Rows from block 18 of the encoder of a small image VAE, named by matrix and row number. Rows with one number belong to one channel. Each number is 128 + 24 x the weight over its row's rms, rounded and kept within 0 to 255. All counts start at 0. Numbers have three digits each.
After each channel's rows are labels from the 100 images, of 14976, where the channel reaches its highest value: "patch colour" is the nearest of a few named colours to the mean colour under the peak. Only what is clearly more common there than usual is listed. The data: photos with spoken descriptions (Open Images, Localized Narratives).
# conv1: bottleneck pointwise conv (encoder.blocks.20.conv1.weight, 160x336x1x1, standardized in use), inputs 0-167
# conv2: growth 3x3 conv (encoder.blocks.20.conv2.weight, 40x160x3x3, standardized in use, transposed, each kernel summed), outputs 0-39

conv1.43:131105172108088105135100144153131140153145154131118082095130141126126125124125133078142100131120148136124156146111120082105114116098162162138156130140185088130101106139107109152131122144159111106142142140102139104142122148152171059132144129093088121141124144146143121123123162094135071125116120128160136080136145116132100115136121126142150113113182093113131139122140153130149177152121129165129141140152171120095152090102122153109101108157114137163110136131100110100121114114132182130102151192132091159132
conv2.43:157140123123101149111127140134168162113127142088142153143163085095143143103148146139140150126093096088147151130146074127
patch colour: black

conv1.53:096125146148132095132124123150191143132115114110140107117101068191089119145091109111104137133119151157149133156120120135108117111123132135137131126126142131142145088108113141127128161156134110121136097106134118098134140146108151112114165090130099149121138071107116113150116115148096074139164144124124117112164116135151136147101080132124133142133118142151106146135059109115134120121108114115078162115161133095135122130112123137128068147114142113118157134098116092110098123081109121090152126107171121152111
conv2.53:093135124127110101132116127113198100115107101104129117123155112128093107138145132125160174145082132162111115101147162140
patch colour: grey

conv1.24:095120085174111130129131121171128146100126154127131149114142126118125133091133119152156123127125124135138112160161160139206111134125140116167092133121133058131138125134117153124096130143106139120127141069123104145102152123180081098132113149147153152138132115140110125106105134157119117146086139146180119143126106141121103151101118118174121175122130103137129115118111138205125111097138114153121122128134123124110103147088082108122105105148110102143164135130139104102127110127161129107112131103125125133134
conv2.24:132117144103159130135172151137195137127122181113153095159093101138128116127148147145128170122146157148119133101106144124
patch colour: grey

conv1.136:169153137133154161072142115089078121111133167130117119118101086125117205103144159152135121106157115140119151099128127131118142152132107112143105123132129111145123134137120144135122147129147165138132161098105137133178075104088125109110110149095108101141111155129113088114110114118150092127117155142111113088148071137102124130108127126115179146086093103156141149119096128113100121168117108152108079108082128092106136090143123179134129116128111081087118196175101174125144173122109134088079126121094117117139
conv2.136:125103148147086125160092135110115068134154131115135158162161133127093112096086171122110150135130125139123141120141091113
patch colour: grey

conv1.27:152130164124165136105119135105140113155168098181109136128089148144104116120151176148127125134120100117144129132086123143150109089097131153132110122151054129099115138130137122108115154103162103132148143103118134131105126127145109107150153107142157134168122125150127133120149076103134137153072115134121122110121146103106135210140120131131103127105138136158066149103122116133121158163130108092147103157126122121132115107140134125181139153114132113099161152149128084109149122140117109152113105136101146099080
conv2.27:105186109110127140145111133109132107142097109116097131121170109190113126109128131128159181155114112087115116137134117150
patch colour: grey

conv1.47:138177147163120142128118113146160149183141119103141151138086125115178086156125168135119106135133137132105134127134089112127126143165132141169131127149135144099141159130096154092049122141101156116114134081117117098162163140101149098091114116120147110073130144128173110113112151076108115126117123152136159145132118160135097077108137124132126147119122149133118130157138114152122096142145099123178120131159110118133134120158109145125125073135154101107125107153143129159109101133132154147120112129112113117097
conv2.47:124167115140116096142160095155149123145103080098121143093157169126102139157135120111103080127101159153126139107143121131
patch colour: pink; white

conv1.60:153131118138114154121150101113184135139130161103139088142104121140118122135091140145153095128154136107114146134080119106136113127140098120144147132129145154166097128094134086126138119166125109145113133109131114115152159109139124141153155165134130038184126109169158144157099168128123203123128100115138113135080108077137099133142151148150124098121082124083144071125084149093181122109132124137109157150110123134126114145122156094098125136129150077089099174112143124140155126156104128088083138116153122123123
conv2.60:153182097134111098157133111140128105157123108121124106108092109158126136161160087092117164142147130087110132149110147148
patch colour: grey

conv1.103:141157119116168096129093107144153120118134132128130156101132157075144149147171130128133137134160150116162115145132122128118095162145099143124109142137129123155144073114104109109127110114119133136116128128107136120148205120119132104047128111155151140131147113200150124141159118133126148121115086090137130134191121104140122122119142127117134139135097102105128135119103176136148137111139129120149160128141145155184096093112136090124074129116117064103093125109117143157127096091094120121099116130152106142141
conv2.103:096110111128135155058133157149112119140078129133108082108129114134107173089133117098103131146143150118124124110106150118
patch colour: pink; white

conv1.35:132124125139119141144108125097099159115152159146156161151113072125125145105125116150122124103115164158164155119165134111135098109162153090131077061143137106131177150043157143103127172140117136168118136179129136095108112153134094109136129082143121104112142101123145141129181157102123144135083109134098109127134074094089112138152123133127127147148118122120104067099112127088152129136144150121133141124152146150164135117142090126140161098120102122137137147113109123131133101151103141172140105113111144110122
conv2.35:142140125095114138147090162124157079122134116144124163133115132144152122132132111154148172061107127080153139109128121151
patch colour: black

conv1.65:084112127135136130099155172115137148105110147126132077111151098111134137177118126123104172134124136103169146104148167152120149105114091137080138124137137122174116140128122142132090118146170119157112108101078143123118113125135154120107144134120112155082123123126124109100149123102139126144139145107114136121136099152152154111110135142111137099096113160126149125105157156107140108130108087103168137137176132134114151131106178118174158125112145142091141136102152100109137113109127151161114140116109144147147
conv2.65:125133128119137165116119104131064150134115141120118131136123156114169122146138147109123029148127102128143119135120127144
patch colour: white

conv1.107:160156154139138121141129146119115135113120103104098129127167130127082127127145149135141092111097131145133120197130130119120133126122111107129121137129143128111102160141133132139124168105058155111134168143160138112109119131096175146105116108101198113137154133143099122135122141124109122089123097118128121140120123125128155119118116124130117120123165141101118152137121085092103136150127123113134158194124139119138136132099127129063139139141057155101119144128130113103122126110077119142147169138134138122129
conv2.107:159137121070126113177120065118157118121127128124149109134154115166156122137158126094122155164144145138140126145167138122
patch colour: grey

conv1.127:108088053150101158105125114133108131095071108104106082095116119136115123131157114105076133103119130144108105145111076087110177082109105103120127119153108139090125100135094109162122148135175170105100135115150123100147155135151120173151132119143128102109122085114120120139137109122133146146094120181087139120162125145132082095116189110132117112097162124099116116145102143106131131128122128161146123090131161091114104142115153142116089133159126107120098108148111145134106150113140158102142095132145127066178
conv2.127:138153106122114164165159142134151139120167144101121133151190144172116177124146127157144151134137133151148087132108136142
patch colour: black

conv1.135:177176099147081163131181094133119149116143171115113146141068137136134148108115151132095118128134184133169150142133139110102094134134143117127153139132135126127161101081098119125114173125133114092130129149153119125129175108132127117106118136141126100107127118091158109166143093155110131084134106095121146105111142131115108128171146111149117121146125150081130115139093104101123115136114157123071121140151149176169141123117121122123124118126132157138139109159113149122128147124122173105164138152105097135136
conv2.135:089095102140131096109112170113112171112171123130086115127177119101137122100125123127101137114085106113139118110119098101
patch colour: black

conv1.61:120138142132112137104173145142125089120119121091118084140149153128112098113162102130122086120174178104115096145084114151149127142140147142125149139117121114176160094132147128109097156119117128138164124136092137138148148099127103119122103136105119133115097115147127105136090126122084110090143127087132135118123154113110112108121122150156129116141146163126096157150126191125108129157146114138160144123087074132155126139134097186094112136118127147151108134128149125118128107107134154113150087114102089089175
conv2.61:161127152133134128160117129082122130153121185120110120138128177120093096135119169125129110127167130180099121125101146147
patch colour: white

conv1.134:137094135120108104154117156135134154113123140126090194152098136114105132130142093125118095129145115103132125136118170149144128133118177137095118137132099122106055131161148184107147096118108111104172106144153154164148105100175125174133133117154113105093105129108091123114136055105119070115091095143154119133109141122142131111139118117120114147097115154125112155139092136169135113073132121121100133167130088156106136108108142123120105115117141136132137178159101156112135135130164134123121110144134148110125
conv2.134:095135141109141103114104088146139110174113119129148161120115089146093150129061112120148117136124114125136128183098119119
patch colour: pink; white

conv1.52:125147129079117121151143120133113106133122174114155068125123095138107144130138083117121115132101093127116115119128122127190127101154145138153129114118110120125141099147132095114079152156139127145139131119069128087140150112106101146124185123133103100108139172122111138106146138124140150137095134152154161119132115126129144121118089125133108122120103173124129115119146160106103141148125155179142156146146153110109073125172113110128117121149092113094130110135106121121155065115122157120123137111131157115139
conv2.52:151164170128115140155104179122117136120144119122133142156167122140135136121138143174149118056106128155109163134151135116
patch colour: black

conv1.152:109100123105165123082137126107157114104147154145121098125107120155129147113076145169133118143152159161146104122151120145133184099137104092122143112128162147112084149111105131085126136100129140127108092106126176154145140146105153099163130152100136089139113102192153145142143148125129141163120126205110093133085160111133136132126118142157126088109120099146136116141131121142121155177156123112152114114138151097179123140103146188115130125136098112121114128123114092104138148111162115141150179114140123089107
conv2.152:099089150127086112130124140127086115102110112125132143104133143168107128146089118114159055131129139157111114124103112099
patch colour: white; pink

conv1.14:133156150114141136122135108138116122088101145124147125133059144123148141139136152140144129127133125108110124064115141166061146138099149131128147121065186143158104114115131102123184127107157131142128130147107043127138137108128122157110125081124134120159117104138108124125118129126108114134120126148124116135146155157128147143135092062129132129150130126122140140168143139142109148099108113119108142144135109106124134149085087111109145105121138135141133164112129172172105162125137108140148104107131106156117
conv2.14:093178144113137120136121090099119131134138170133187134173126102160132112138121181133153151120139144098122145134157124137
patch colour: pink

conv1.101:075133115148125142057100118099116150145144114113118129104140119099126119118137143119104129135106081081139146136120136139129150120161127114154080167155150162142083093157150119139151136130142128102158131097127141136157111171097122137133125137127137154144059150114115112077129133122158163124143145124133105150130089117116123133122124118109128142122130073090071140144138160137168132128128140147076115145191150094129109077137134141138101120152147088188120137115132136151170131109118127126170160152135128186135
conv2.101:129144115160117123143126114136091084136106089116138126123108130098132118160113178092119099159141139131126172164175120094
patch colour: grey

conv1.147:136113098143122144156136132101181164161101135151140127165121129131106119138115164129132139143110136096163126103129120124105120122138127142113102109134126087113117146134139132107116139127081131092128132114097161134114126126101071191143117092117127162119153131134133139089081140131155111152153117116147146161134156114108121096137147072161128109141149164165104111203114164077134118090109170132093183156110167116096137133130150163181128147108091135136137131109140140091143117144126121161147116111149126121140
conv2.147:124123149137141102116145125125084116140116099146114083121092160082154106134179125140148108138129126151128087118083113089
patch colour: black

conv1.111:127115113111130118146166137132141146127066144121132132141158155161122146117129116099141126128172114149119120116102118119129106156136134097111156139074125034129128135125139115159129135111233114127122139142100176130166135095140125111143135143126149098108122150146152101133118121111130109123121143129135107120131147154118129084158095092135098232118127105151135153195140134147119218123125102114119136159114134132141148120151154100137133192149152127117095129118182129175162128117125124114129152156132107152201
conv2.111:106150103105134120134118121133184185130128118093112140140159131092117098121097104127145171134105179104148128105125125155
patch colour: pink

conv1.28:166119091106140119133118139134128111152186093109154166120143136151132151135123119127104084125173127128160111068137085134156133147131129110107094138123145107138137130149163149133092134137097154115131143114166149104148137164099140187110145137141179162133137096102151142142094126104154121132153103137114090141122134167146126091083151140154143085122149142098147072057124100099133115102146114133136092161162162118130098163161136087153128095118113113107135134107140076085127133120129136131138089104112118119132
conv2.28:096169147163159127137096114139151143147164145123164108104158147135126170175183124128111147124131126109127143146162108124
patch colour: white; pink

conv1.62:144128133151126113080132104151113116128127114131143120125145130134124146127160115126103100117100157132132127079147113121108137107154151128136155138136073070108137116150119107136058158134172124093129130112152107134130145134108063132101133127096174105108120144135146113126124104151127152169157128124139134133090105095141142110117138191154155144134122106125111134102111160204102167150150145137150126115117099105131101120153154132099120120117119115150134109121150125126127103101119143148133095137120127097084
conv2.62:157095168107146165122115124152093119143135168099152115143088133122160122156131191109111131128150113146122150145097102128
patch colour: grey

conv1.89:163139145125121136100102158159133117123156111083081126168134116132131166139143134106143132122146093153133146101134146180153098112125133180127143107136147137105084117132081127134132146109140130110120133118133119120102167121163147161104124076146126145139179142200162138156127121098184096116122131156128141112111096128140158126176158135149163153152136185146166085122095078124131147145161112124179120184139112158130195140135123141129099117124122102095145120121113108148131109161109129083147171140098138146138
conv2.89:133123128156116147117138155123163077167126108152111122104143158139149081125146124154133152140139163145140162125158097184
patch colour: grey

conv1.58:121111160154136182137100123125158151127108143128149137118092115110154091107104115087144132153154131157151128116144175159131091142155132137129102123096150147163153105131146147146107098138152122119136113157129107124132132161143124124095141129132061116122118132099171129096148091162123118100168130137130134137134130138113144112104113153128160118101089168117107131143147101116137085169070098108098161131127138149118118161109124148086114160146124137129138103115117116133165145146083119140124156166119160155171
conv2.58:172094144104105109123141101131136147124173104147106119136115110087144119195162163085130125139134133151124157135114126119
patch colour: black

conv1.108:110139073142168110114117164117158132152106109111142159117171120112099115082119155133099115125141100126121126134139126131111099161114154119135121107134142083129167142117147086167130149143141147175147110157094135112145134135168152103120127117135117117134146091126160135094162163113129161100093148164166120145141130148132131087137074135116111148147146131139165097127109104129090138121131090080119120129144141103127157128137090148135074105111125146084096128151105169102159132163097173110175161152133127123135
conv2.108:072126120123131156117142151134116155159126113148096144130186097135102144150101100177146130095105133088122140135156130115
patch colour: black

conv1.76:108115125137154120089133100120124128111125098139135073125096078138099097125164095106134113104127164115136142111078125114109116129123164097118087137093123080114114150151131121126120151157125181097146147141096127133094148111140110121096145134139096095113125117132108134123117141131121136166111128108138099110107146143158128120123141118148128092127123158105132107119109136140128116126072122104121130149126101090133095114115098090116084167166110124163138127123114102138169113142130171176131141093119127176128
conv2.76:154109155111132092165141137133082154154141183144137141165175154116106122121149111123106098142139086135117136155134112111
patch colour: black

conv1.2:106089121097146113114099126100137123143134061108107117140138115135112101152153119119133137083096119138121093158091116068144134132126169129162152151131106125108161141100124152114131186187140135114146127154117100128132135117125127120142134111119110108146080103130127136162168120069175103143087112104138109097105111188154156131105120145166135111116154133104156117155093109126102134114128129098142111150104096088119111104099116144122124132137130131054166122119123106164131132125135147111140100133141107141126
conv2.2:128165132096149130147164102148100129092128142110118100137154110157158096163130139136146204110139103103133126120152114131
patch colour: grey

conv1.94:147110089129144126107141132136121109160107135112142138100104139143123074103105114126081124176107077157079138101170137156109110135151137107163135118136120175148114159120093136136105082136113149182147111140128169185158124119097160115177131142128146138154161148121114152113101146123128128081141144158139103155136105081098136133118101125164115115159121125123145144176116156117138124111138100137138116164166126143132140107125141098122135086094124131123111127130144168118120154146212138113117097160104104146116
conv2.94:139154150110142144129113173079154129142114099122180111122093101097143115161105133174166112124115153134125130145099135150
patch colour: white; pink

conv1.36:096122097137137137135116093143128165102122116125160151121138092138110139103164083123117102153202111155126125125152107177117159128175109131123097131167154108136115115082155179107090102087084131148136129109129166136114138125125148129150115134114182132157119157116079176128118149109144134138088111136145103123142137120132125175113129129119113093125113115147126098092142145116146157124162129136159067129141139148110155135149120092114112125139138118121125120104134150127154105142110105139138155134171119116146
conv2.36:124147154116110097109108116127125132148180186110160159085094115146116112092169100166157132107134132145129123134141130131
patch colour: pink; white

conv1.106:132107122120109130119124120130128127125185084162156130117184142119154179149109106089146145161170098148136150136126090142123128105162169112101148117162121096147122115108113153111104113092169133137109122163106127080171122098168144103121153157132115105153116113166105122132101121107133123125091105144115138151128151144093139132139115095135093094122119104119113095125115154149144126114088120134115189093122150110127142143115163126121153125093105100123152140089151118125097138138104117149165051114131130089111
conv2.106:137123157095161140132089127107168128145125123075141117124122128151105122130097151124127145091132168187108168096144138125
patch colour: pink; white

conv1.112:102122107150143141107149142107110128107101129093102123128159110114127128099116103133144096135105091083148097074098133109141137167124130108118139155157124125172147128122121067132151131155117179132117155132138159112116119146138138096136125104115148119132121130118117159112138131143107094140100147157161138116114157122168148137144146117069121119119126127136119137141099136113152154157096153109104128139106145156138161136118143102108125099092154096117166111071119106094149108135147117171137155137169089143120
conv2.112:123142129140092165096113121113121113123126107169161100139151125114167092103167074149133126093126122129151125177140151140
patch colour: black