A small image VAE, trained from scratch.
Model: 48-pixel images, encoder activation gelu, decoder widths [48, 48, 96, 192].
Data: trained on photos with spoken descriptions (Open Images, Localized Narratives), 50862 training examples, 6.2 epochs.
Rows from block 13 of the encoder, named by matrix and row number. Rows with one number belong to one channel. Each number is 128 + 24 x the weight over its row's rms, rounded and kept within 0 to 255. All counts start at 0. After the name is the row's rms in percent of the matrix's.
# conv1: bottleneck pointwise conv (encoder.blocks.14.conv1.weight, 160x408x1x1, standardized in use), inputs 164-245
# conv2: growth 3x3 conv (encoder.blocks.14.conv2.weight, 40x160x3x3, standardized in use, transposed), outputs 20-29, a 3x3 kernel for each
conv1.4 104 [ 99 117 100  94 147 144 145 113 133 145 155 143 130 131 168 107 160 131 124 118 163 174 123 115  99  80 120 116 117 115 157 112 149 138 143 118 121  97 107 137  90 113 125 156 141 124 126 120  85 156 156 141 123 130 116 143 137 141 169  83 111 184 173  97  92 152 108 158 115 125 151 117 124 155 132  83 167 157 125 102 131 167]
conv2.4 104 [138 143  96 145 150 122 103  86 151 151 107 152 118 148 126 155 150 132 132 128 105 144 133  82  71 155 120  56 157  93 112 144 110  81 150 138 124 110 135 145 112 157 154 116  99 175 136  93 160 120 134 111 192 145  90 160 115 112 106 117 113 163 100 137 141 139 112 127  81 110 142 150 149 101 164 128 133 146  90  98 165 115 146 134 101 131 185  91 108 143]
conv1.5 077 [ 60 137 105 183 115 172 145 150 106 122 106 141 144 152 120 123 118 161 102 153 139 161 122 166  91 113 175  95 145 130 153 165 108 149  99 154 146  83  55 144 117 136  92 134 127 106 127 121 113 106 144 122 134 119 108 144  61 133 122 104 124 153 150 125  87 152 103 112 144 159 132 156 112 138 135 117 108 130 146 119 108 129]
conv2.5 082 [127 124 102 136 154 136 123 114 130 110 113 118 173 113  96 119 159  91 116 157  65  85 109 160  87 103 139 124 116 169 129 153 104 148  82 146 126 120 126 107 149 120 153  89 131 126  65 123 157 162 121 100 151 166 157 147 167  84 105 137 147 132 116 134 149 107 122 131 125 129 103 156 120 154 126 121 119 137  95 182  85 160 118 124 139 115 130 114 118 105]
conv1.6 082 [ 84 146 136 132 122 133 159 141 123 126 139 133 143  96 107 130 136 152 135 143 134 124 184 100 135 140 130 131 162 136 127 151 132 126 142 126  50 172  89 106 100 136 124 131 150 141 151 135 122 166 117 122 140 141 193 134 137 158 161 139 127  95 142 117 139 164 120 128  90 136 133 142  97  95 136 173 154 104 127 124 126 112]
conv2.6 103 [104 158 118 110  92 137 178  98 143 162 136 130 124 173 112 156 113 140 141 128 129 120  78 131 175 113 143 181 115 136 107 112 111 147 109 118 152 122 127 113 147 116 153 109 115 151 140 133  89 152 112 146 130 118 110 101 122 139 172 141 156 109  89 148 122 120 117 102 158 120 138 144  94  97 110 153 154  96 117 118 135 118 154  92 134 189 148 188  54 126]
conv1.7 098 [138  95 133 183 121 109 104 143 137 101 156 115  92 118 148 108 191 135 118 122 116 101 133 170 114 128 112 146  92 143 126 123 135  92 103  93 149 138 166  96 132 101  94 117 101 116 120 121 122 114 113 147 120 135 148 128 116  99 143 121 111 141 102 115 178 151 108 126 124 157 147 113 149 111  76 140 160 131 104 143 168 118]
conv2.7 096 [142 156 149 140 129 177 179 123  99 175 158 144  93 146 142 154  79  65 125 161 118 121 124 129 175 141 132 143 124 192 148 116 113 181 102 101 123 131 131 110 136 141 132 140 159 102 160  99 111 121 115 122 132 126 134 121 132 102 133 133 160 162 141 131 142 150 144 114 129 119 152 102 108 113 119 136 154 128 137 160  43 120 125 155 141 121 114 124 151 117]
conv1.8 097 [103 107 126  89 176 117 166 102 118 119 103 129 119 133 111 117 110 111 136 121 131 164 144 166 125 142 159 129 108 149 126 152 111 119 137 119 130  87 100 151 145 123 111 118 102 112 142 144 127 131  93 148 111 137 104 146 111 105  81 121 116 125 146 103  69  89 147 107 144 104 133 130  98  93 149 101  73  76 136 154 142 122]
conv2.8 100 [119 168 135 110 145 208 103 172 116 123 165 146 157  93 102  92 162 164 109 172  87 129 101 138 104 134 125  77 102 155 148 171 120  92 143 162 127 139 136 139 104 101 157 148 149 163 102 160 140 109 101 122 185 162 109 101 159 157 149 107 134 111 160 114  92 166 143 127  82  97 135 166  99 155  96 162 113 119 113 126 131 111 153 113 131  99 125 125 115  98]
conv1.9 045 [138  85 145 145 133 120 153 123 133 134 138 170 157 101 139 136 165 137 120 147 130 126 113 118 126 101 154 129 143 103 129 137 127  98 150 161 146 193 123 125 126 159 127 132 148 138 109 139 144 140 127 161 160  75 123 122 147 130 117 136 154  99 161 170 149 119 147 151 142 158 111 106 140  69 130 170 174 136  89 138 148 112]
conv2.9 090 [ 90 121 142 102 113 101 149 110 166 117 151 148  94  45 156 115 188 117 102 162 112 148 134 132 180 111  58 121 136  93  95 111 142 112 123 147 128 139 127 127 137 132 134 135 133 141 135 171 179  82 151 156  98 119 142 141 107 149 144 145 134 124 120 132 128 120 124 102  98 140 147 115 138 176 105 154  71 123 125  83 123  73 192 128 122 107 154 143  95 101]
conv1.10 099 [139 126 108 112 127 117 118 171 141 107 129 135 146 167 119 141 140 153 116 119 132 101  96 128 133 108 175 115 103 132 122 162 122 119 145 143 137 101 104  72  92 127 130  72 120 142 107 154 148 152  89 131 106 122  84 121  99  97  90 132 140 122  93 149 133 135 160 147 105 114 124 100 125 129 104 138 125  87 111  98 157 134]
conv2.10 095 [131 137 138 163  97 131 130 154 113 123  82  66 140 152 193 138 152  83 105 177  91 149  80 136 131 138 162 158  91 155 124 129 152 131 119 151 129 135 123 123 151 141 149 119 114 103 187 110 111 134 143 176 139  99 114  99 150 112 146 120  90 113 131 129 141  81 168 120 118 126 116 124 142 100 125  96 130 133 112 124 118 109 135 137  64 126 147 108 104 153]
conv1.11 094 [135 110 119  82 107 170 133 103 121 113 146 128 113 155 129 114 103 122 126 117 124 132 144 118 132 106 101 137 125 145  88 120 124 124 151 128 156 145 141 117 155 120 103 142 155  87 110 134  69 165 133 127 163  64 142 152  93 192 129 121 157 142 160 158 105 102 136 142 118 140 108 117 119 113 146 101 191 108 155  97 118 129]
conv2.11 151 [134 148 118 157 163  98 109 126 120 114 184 139 127  86 146 150 128  98 143 140 144 158 118  69  94 144 128  72 186 116  90 178 132  96 169 116 120 110 105 123 117 146 128 128 136 134 110 140 167  95 100 117 147 148 148 128 125 114 122 107 114 155 120 135 176 140 126 103 129 127 155  77 154  80 130 142 142 100 127 131 155 137 115 130 114 139 113 127  79 149]
conv1.12 091 [144 126 143 129 132 141 134 154 152 185 118 128  98 138 136 110 137 107 107 120 109 126 150 132 104  96 125  97 109 102  95 168 150 143 149  41 170 107 124 129 128 167 152  76 107 109 131 135 153 127 138 127 138 125 116  91 169 111 132 102 109 125 156 126 166 104 136 121 109 100 125 161 116 109 104 123 152 103 100 127 119 129]
conv2.12 096 [191 128 142 145 131 114 117 133 139 144 108 162 119 152 124 144 122 132  82 167 152 115 158 151  92 104 150 184 151 140 113 120 129 113 163 124 137 140 115 136 113 140 118 128 128 109 115 150 114 150  77 119 144 116 142 115 150 138 137 152 128  91 136 118 131  96 138 155 119 141 121 144 112 166 117 163 139 109 114 142 126 114 148 118 128 101 139 145 115 117]
conv1.13 110 [ 79 125  88 143 126 110 114 135 171 131 111 135 123  95 157 114 159 153  96 153 140 144 121 110 104 109 172 106 125 119 153 156 121 118 132 102 125 140 187 137 137 118  82 126 102 108 114 122  97 125 112  96 112 117 157 130 109 137 111 167 159 101  77 149  98 143 105 111  93 148 151  79 107 133 116 155 186  98 127 153 176 101]
conv2.13 091 [121 113 112 135 107 126 105 127 108 109 148 147 123 141 154 109 114 105 178 111 111 122 152 136 152 157 136 187 109 141 123 113 101 164  99 130 103 141 115 145 105 122 140 117 104 126 155 157  96 140 104 128  67 111 118 121 154 144 124 164 130 113 146  96 102 126 125 125 161 103 126 134 135 116 151 145 170 127  90 110 138 141 117 131 135 113 139 141 141 112]
conv1.14 040 [ 95 128 141 142  60  97 131 154 120 151 113  97 147 132  91 117 154 123 112  88 144 120 143 143 133 133 125 127 128 113 145 142 113 121 157 126 156 138  67 155 109 129 110 112 144  84 114 124 132 110 149 103 152 127 168 141 126 157 128 144 115 171 167 118 132 150 147 150 138 143 163 161 123 137 132 139 121 139 152 134 146 102]
conv2.14 090 [ 74 192 152 133 120  78 125 149 117 138  89 106 139 177 177 129  89 114  74 184 130 154  75  64 129 129 135 149 114  96 130 147 121 161 124 164 126 130 124 131 141 135 149 137 145 119 154 152 122 119 157 192 105  66 136 163 140 141 127 118  89 127 121 114  89 161 133 123 162 114 123 109 104 158 134 101 157 114 112 140  98 120 148 119 101 143 170 110 168  91]
conv1.15 069 [ 94  98 136 101 157 167 150 121 132 112 119 139 148 125 134 170 143 108 108 131 127 132 137 127 125 153 133 122 106 177  87 117 108 136 122 108 173  92 107 109 143  85 129 132 148 127 132 132 138 103 150 126 103 110 144 112 101  77 139 139 116 186 107 150  81 120  88 128 147 141 103 104 103 141 151 114 156 126 115 121 133 122]
conv2.15 098 [149 157  93 167 123 113 143  84 171 114 132 144 111  99 147 141 132 127  95 157 110 123 154 154 184 115 115 131 127 140 108 171 128  97 130 134 122  99 120 153 140 143  87 120 136  83 102 167 174 102 120 162 119 154 163 119 143 119 144  82 128 132 141 150 105 151 132 122 137 119 149 126 147 143 136 107 143  86 114 119 101 123 144 106 128 130 144 110 132 108]
conv1.16 042 [ 96 131 139 149 109 118  95 160 129 167 113 132  97 148  67 154 116 106 134 130 143 110 128 145 143 153 125 124 117 129 113 141 118 153 154  98 128 173  85 123  62 136 145 128 136 102  85 126 123 151 144 127 146 116 124 124 185 116 131 130 132  94 125 133 130 141 129 152 126 139 123 125 137 129 139 150 151 128 155 116 166 121]
conv2.16 088 [ 87 203 103  78 135  65 138 153 148 101 121 108 158 126  94 142 119 131 175 134 150 165 113 140 139 162  90 110 108 139 126 157 130 132 142 129 127 141 139 147 132 130 134 135 135 149 151 118 121  80 175 137 125 120 130 170 142 100 114 110 130 149 140 126 163 132 120  97 129  99 132 130 168 151 114  67 169 146 122 162 110 132 130 152  80 177 131 125 135 124]
conv1.17 103 [151 137 101 164 167 171 133 129 172 104 108 102 132 118 140 133 133 154 131 101 124 108 132 129 185 140 136 155 140 129 126 149 160 156 132 163 153 104 175 152 143 140 118 157 120 123 149 139 147 134 186 144 153 163 168 138 124 143 131 116 136 109 156 132  95 152 131 127 147  97 138 144 115 113 136 115 157 147 101 122 122 109]
conv2.17 091 [134 108 150 117 156 151 157 143 113 177 183 128 142 139 146 115 111 172  89 180 118 111 153 154 104  73 163 113 146 115  98 197 116 139 126 134 141 141 137 117 135 123 133 148  98 117 136 104 104  75 135 123 109 129 123 102 116 162 139 129 124  78 117 130 158 158 150 104 121 121 148 131 121  98 127 143 125 127 134 130 130  96 137 120 168 119 141 132 148 116]
conv1.18 094 [141 151 116 112 119 160 160 128 158 142  96 144 143 142 149 109 149 105 144 115 157 132 172 158 145 117 108 125 127 112 140 170 141 118 125 138 113 154 176 134 118 103 154 135 131 136 149 126 149 131 129 131 108 176 161 139 121 124 111 110 118 158 162  88 126 141 146 167 143 140 135 144  77 119 137 110 115 152  83 142 117 124]
conv2.18 083 [126 183 144 181 121  94 144  61 119 141 149 146 109 144 132 163  96 145 118  99 100 172 105 120 156 136 157 134 132 113 102 171  82 106 131 143 126 102 147 109 145 135 115 104 156 115 132  85  85 117 161 143 149  91 158 158 141 109 105 139 145 112 149 159 149 140  85 181  91 136 136 148 147  89 101 155 156 113 145 124 130 133 156  87 139 129 137 133 156 116]
conv1.19 098 [122 123 140 168 117 118 119 119 176 138 114 168 127 138 143 139 153 123 138 138  84  81 140 151 128 136 109  87 130 108 159 144 105 129  92 189 108 118  94 126  95 143 140  77 128 138 128 115 119 136  80 115 173 113 105 111 138 128 105 112 159 148 108 147 146 110 150 137 150  94 109 155 148 140 115 136 153 127 134 152  44 114]
conv2.19 086 [110 167 115 170  91 146 132  80 116 146 104 157 146 162 113  91 126 109 143  95 163 132 150 103 147 145 149 159 117 103  99 133 113 126 139  99  95 129 124 146 142 124 135 119 151 150  99 126 142 162 123  97 153 158 157 125 147  97 110 149 153 137 108 125 128 120 119 125 181 120 145 138  72 158 127 154  85 157 111 148 160 110 118 121 117 127 154 136 105 116]
conv1.20 086 [121 117 115 162 156 122 143 119 129 127 130 107 155 122 101 103 128 106 126 144 153 115 120 129 136  88 136 120 100 100 132 128 125 107 115 147  77 172 164 183  96 145  77 125  99 143 110 122 136 116 201 182 121 162 146 124 150 153 128 120 157 102 142 134 135 138 131 107 118 110 128 152 173 142 142  99 146 115  93 145 179 155]
conv2.20 102 [144 105 148  87 114 116 163 111 157 136 158 105  84  69 101 110 155 187 120 144 145 123  73 168 116  98 163 137 138  98 111 123 167 148 136  92 115 123 141 132 115 120 135 123 149 157 114 202 114 129 146 117 122 176 123 120 135  96 110 136 147 117 126 136 167 131 126 123 114 110 138 136 142 125 152 130 199 159 128 117 169 146 142 129  83 110 140 144 149 100]
conv1.21 071 [114  89 157 123 121 125 154 139 138 138 140 178 124 118 142 110 147 141 134 128 113  93 153 154 137 148 161 133 117 121 147  98 123 122 108 123 118  97 113  99 137 158 138 129 100 140 142 110 134 108 147  94 153 113 120 155 132 132 123 122 162 101 166 157 143 120 167 150 116 122 120 145 149 141 118 131 150 156  91 137  77 127]
conv2.21 105 [105 163  73 129 122 109 113 125 125 146 140 144 182 136  89 136 162 150  96 159 124  79  81  96 172 126 156 105 104 119 123 105 135 126 122 159 126 133 119 127 133 131 118 125 127 134 154 195  56  37 117 117 117 117 116 147 113 135 142 142 128 126 120 126 129 103 104 136 149 116 101 162  76  92 149  90 159  96 125 102 108 112 112 136 112 134 136 195 112 137]
conv1.22 116 [148 126 130 130 136 131 123 120 127 149 123 104 139 101 125 126 141 117 104 122 110 135 142 102 137  99 148  88 124 161 125 146 139 155 176 139 105 109 127 125 119  98  83  51 142 133 163  65 137 158 120 147 146  97 118 135 108 115 121 126 114 120 116 142  80 151 139 146 135 137 175 114  95 152 149 163 153 138 127 123 102 117]
conv2.22 094 [ 85 142 117 130 173 180 135 105 156 148 116 122 134 153 191 139 126  93  87  95 154 143 135 156 123 131  95 159 109 142 166 104  75 135 153 104 127 122 147 129 156 126 113 127 126 136 136 146 162 186 101 102 164 105 164 127 160 108 145 109 163 153 119  93 127 118 127 124 141 105 157 125 111 100 168 161 132 118 147 146  52 169 147 117 183 166  62 110 122 132]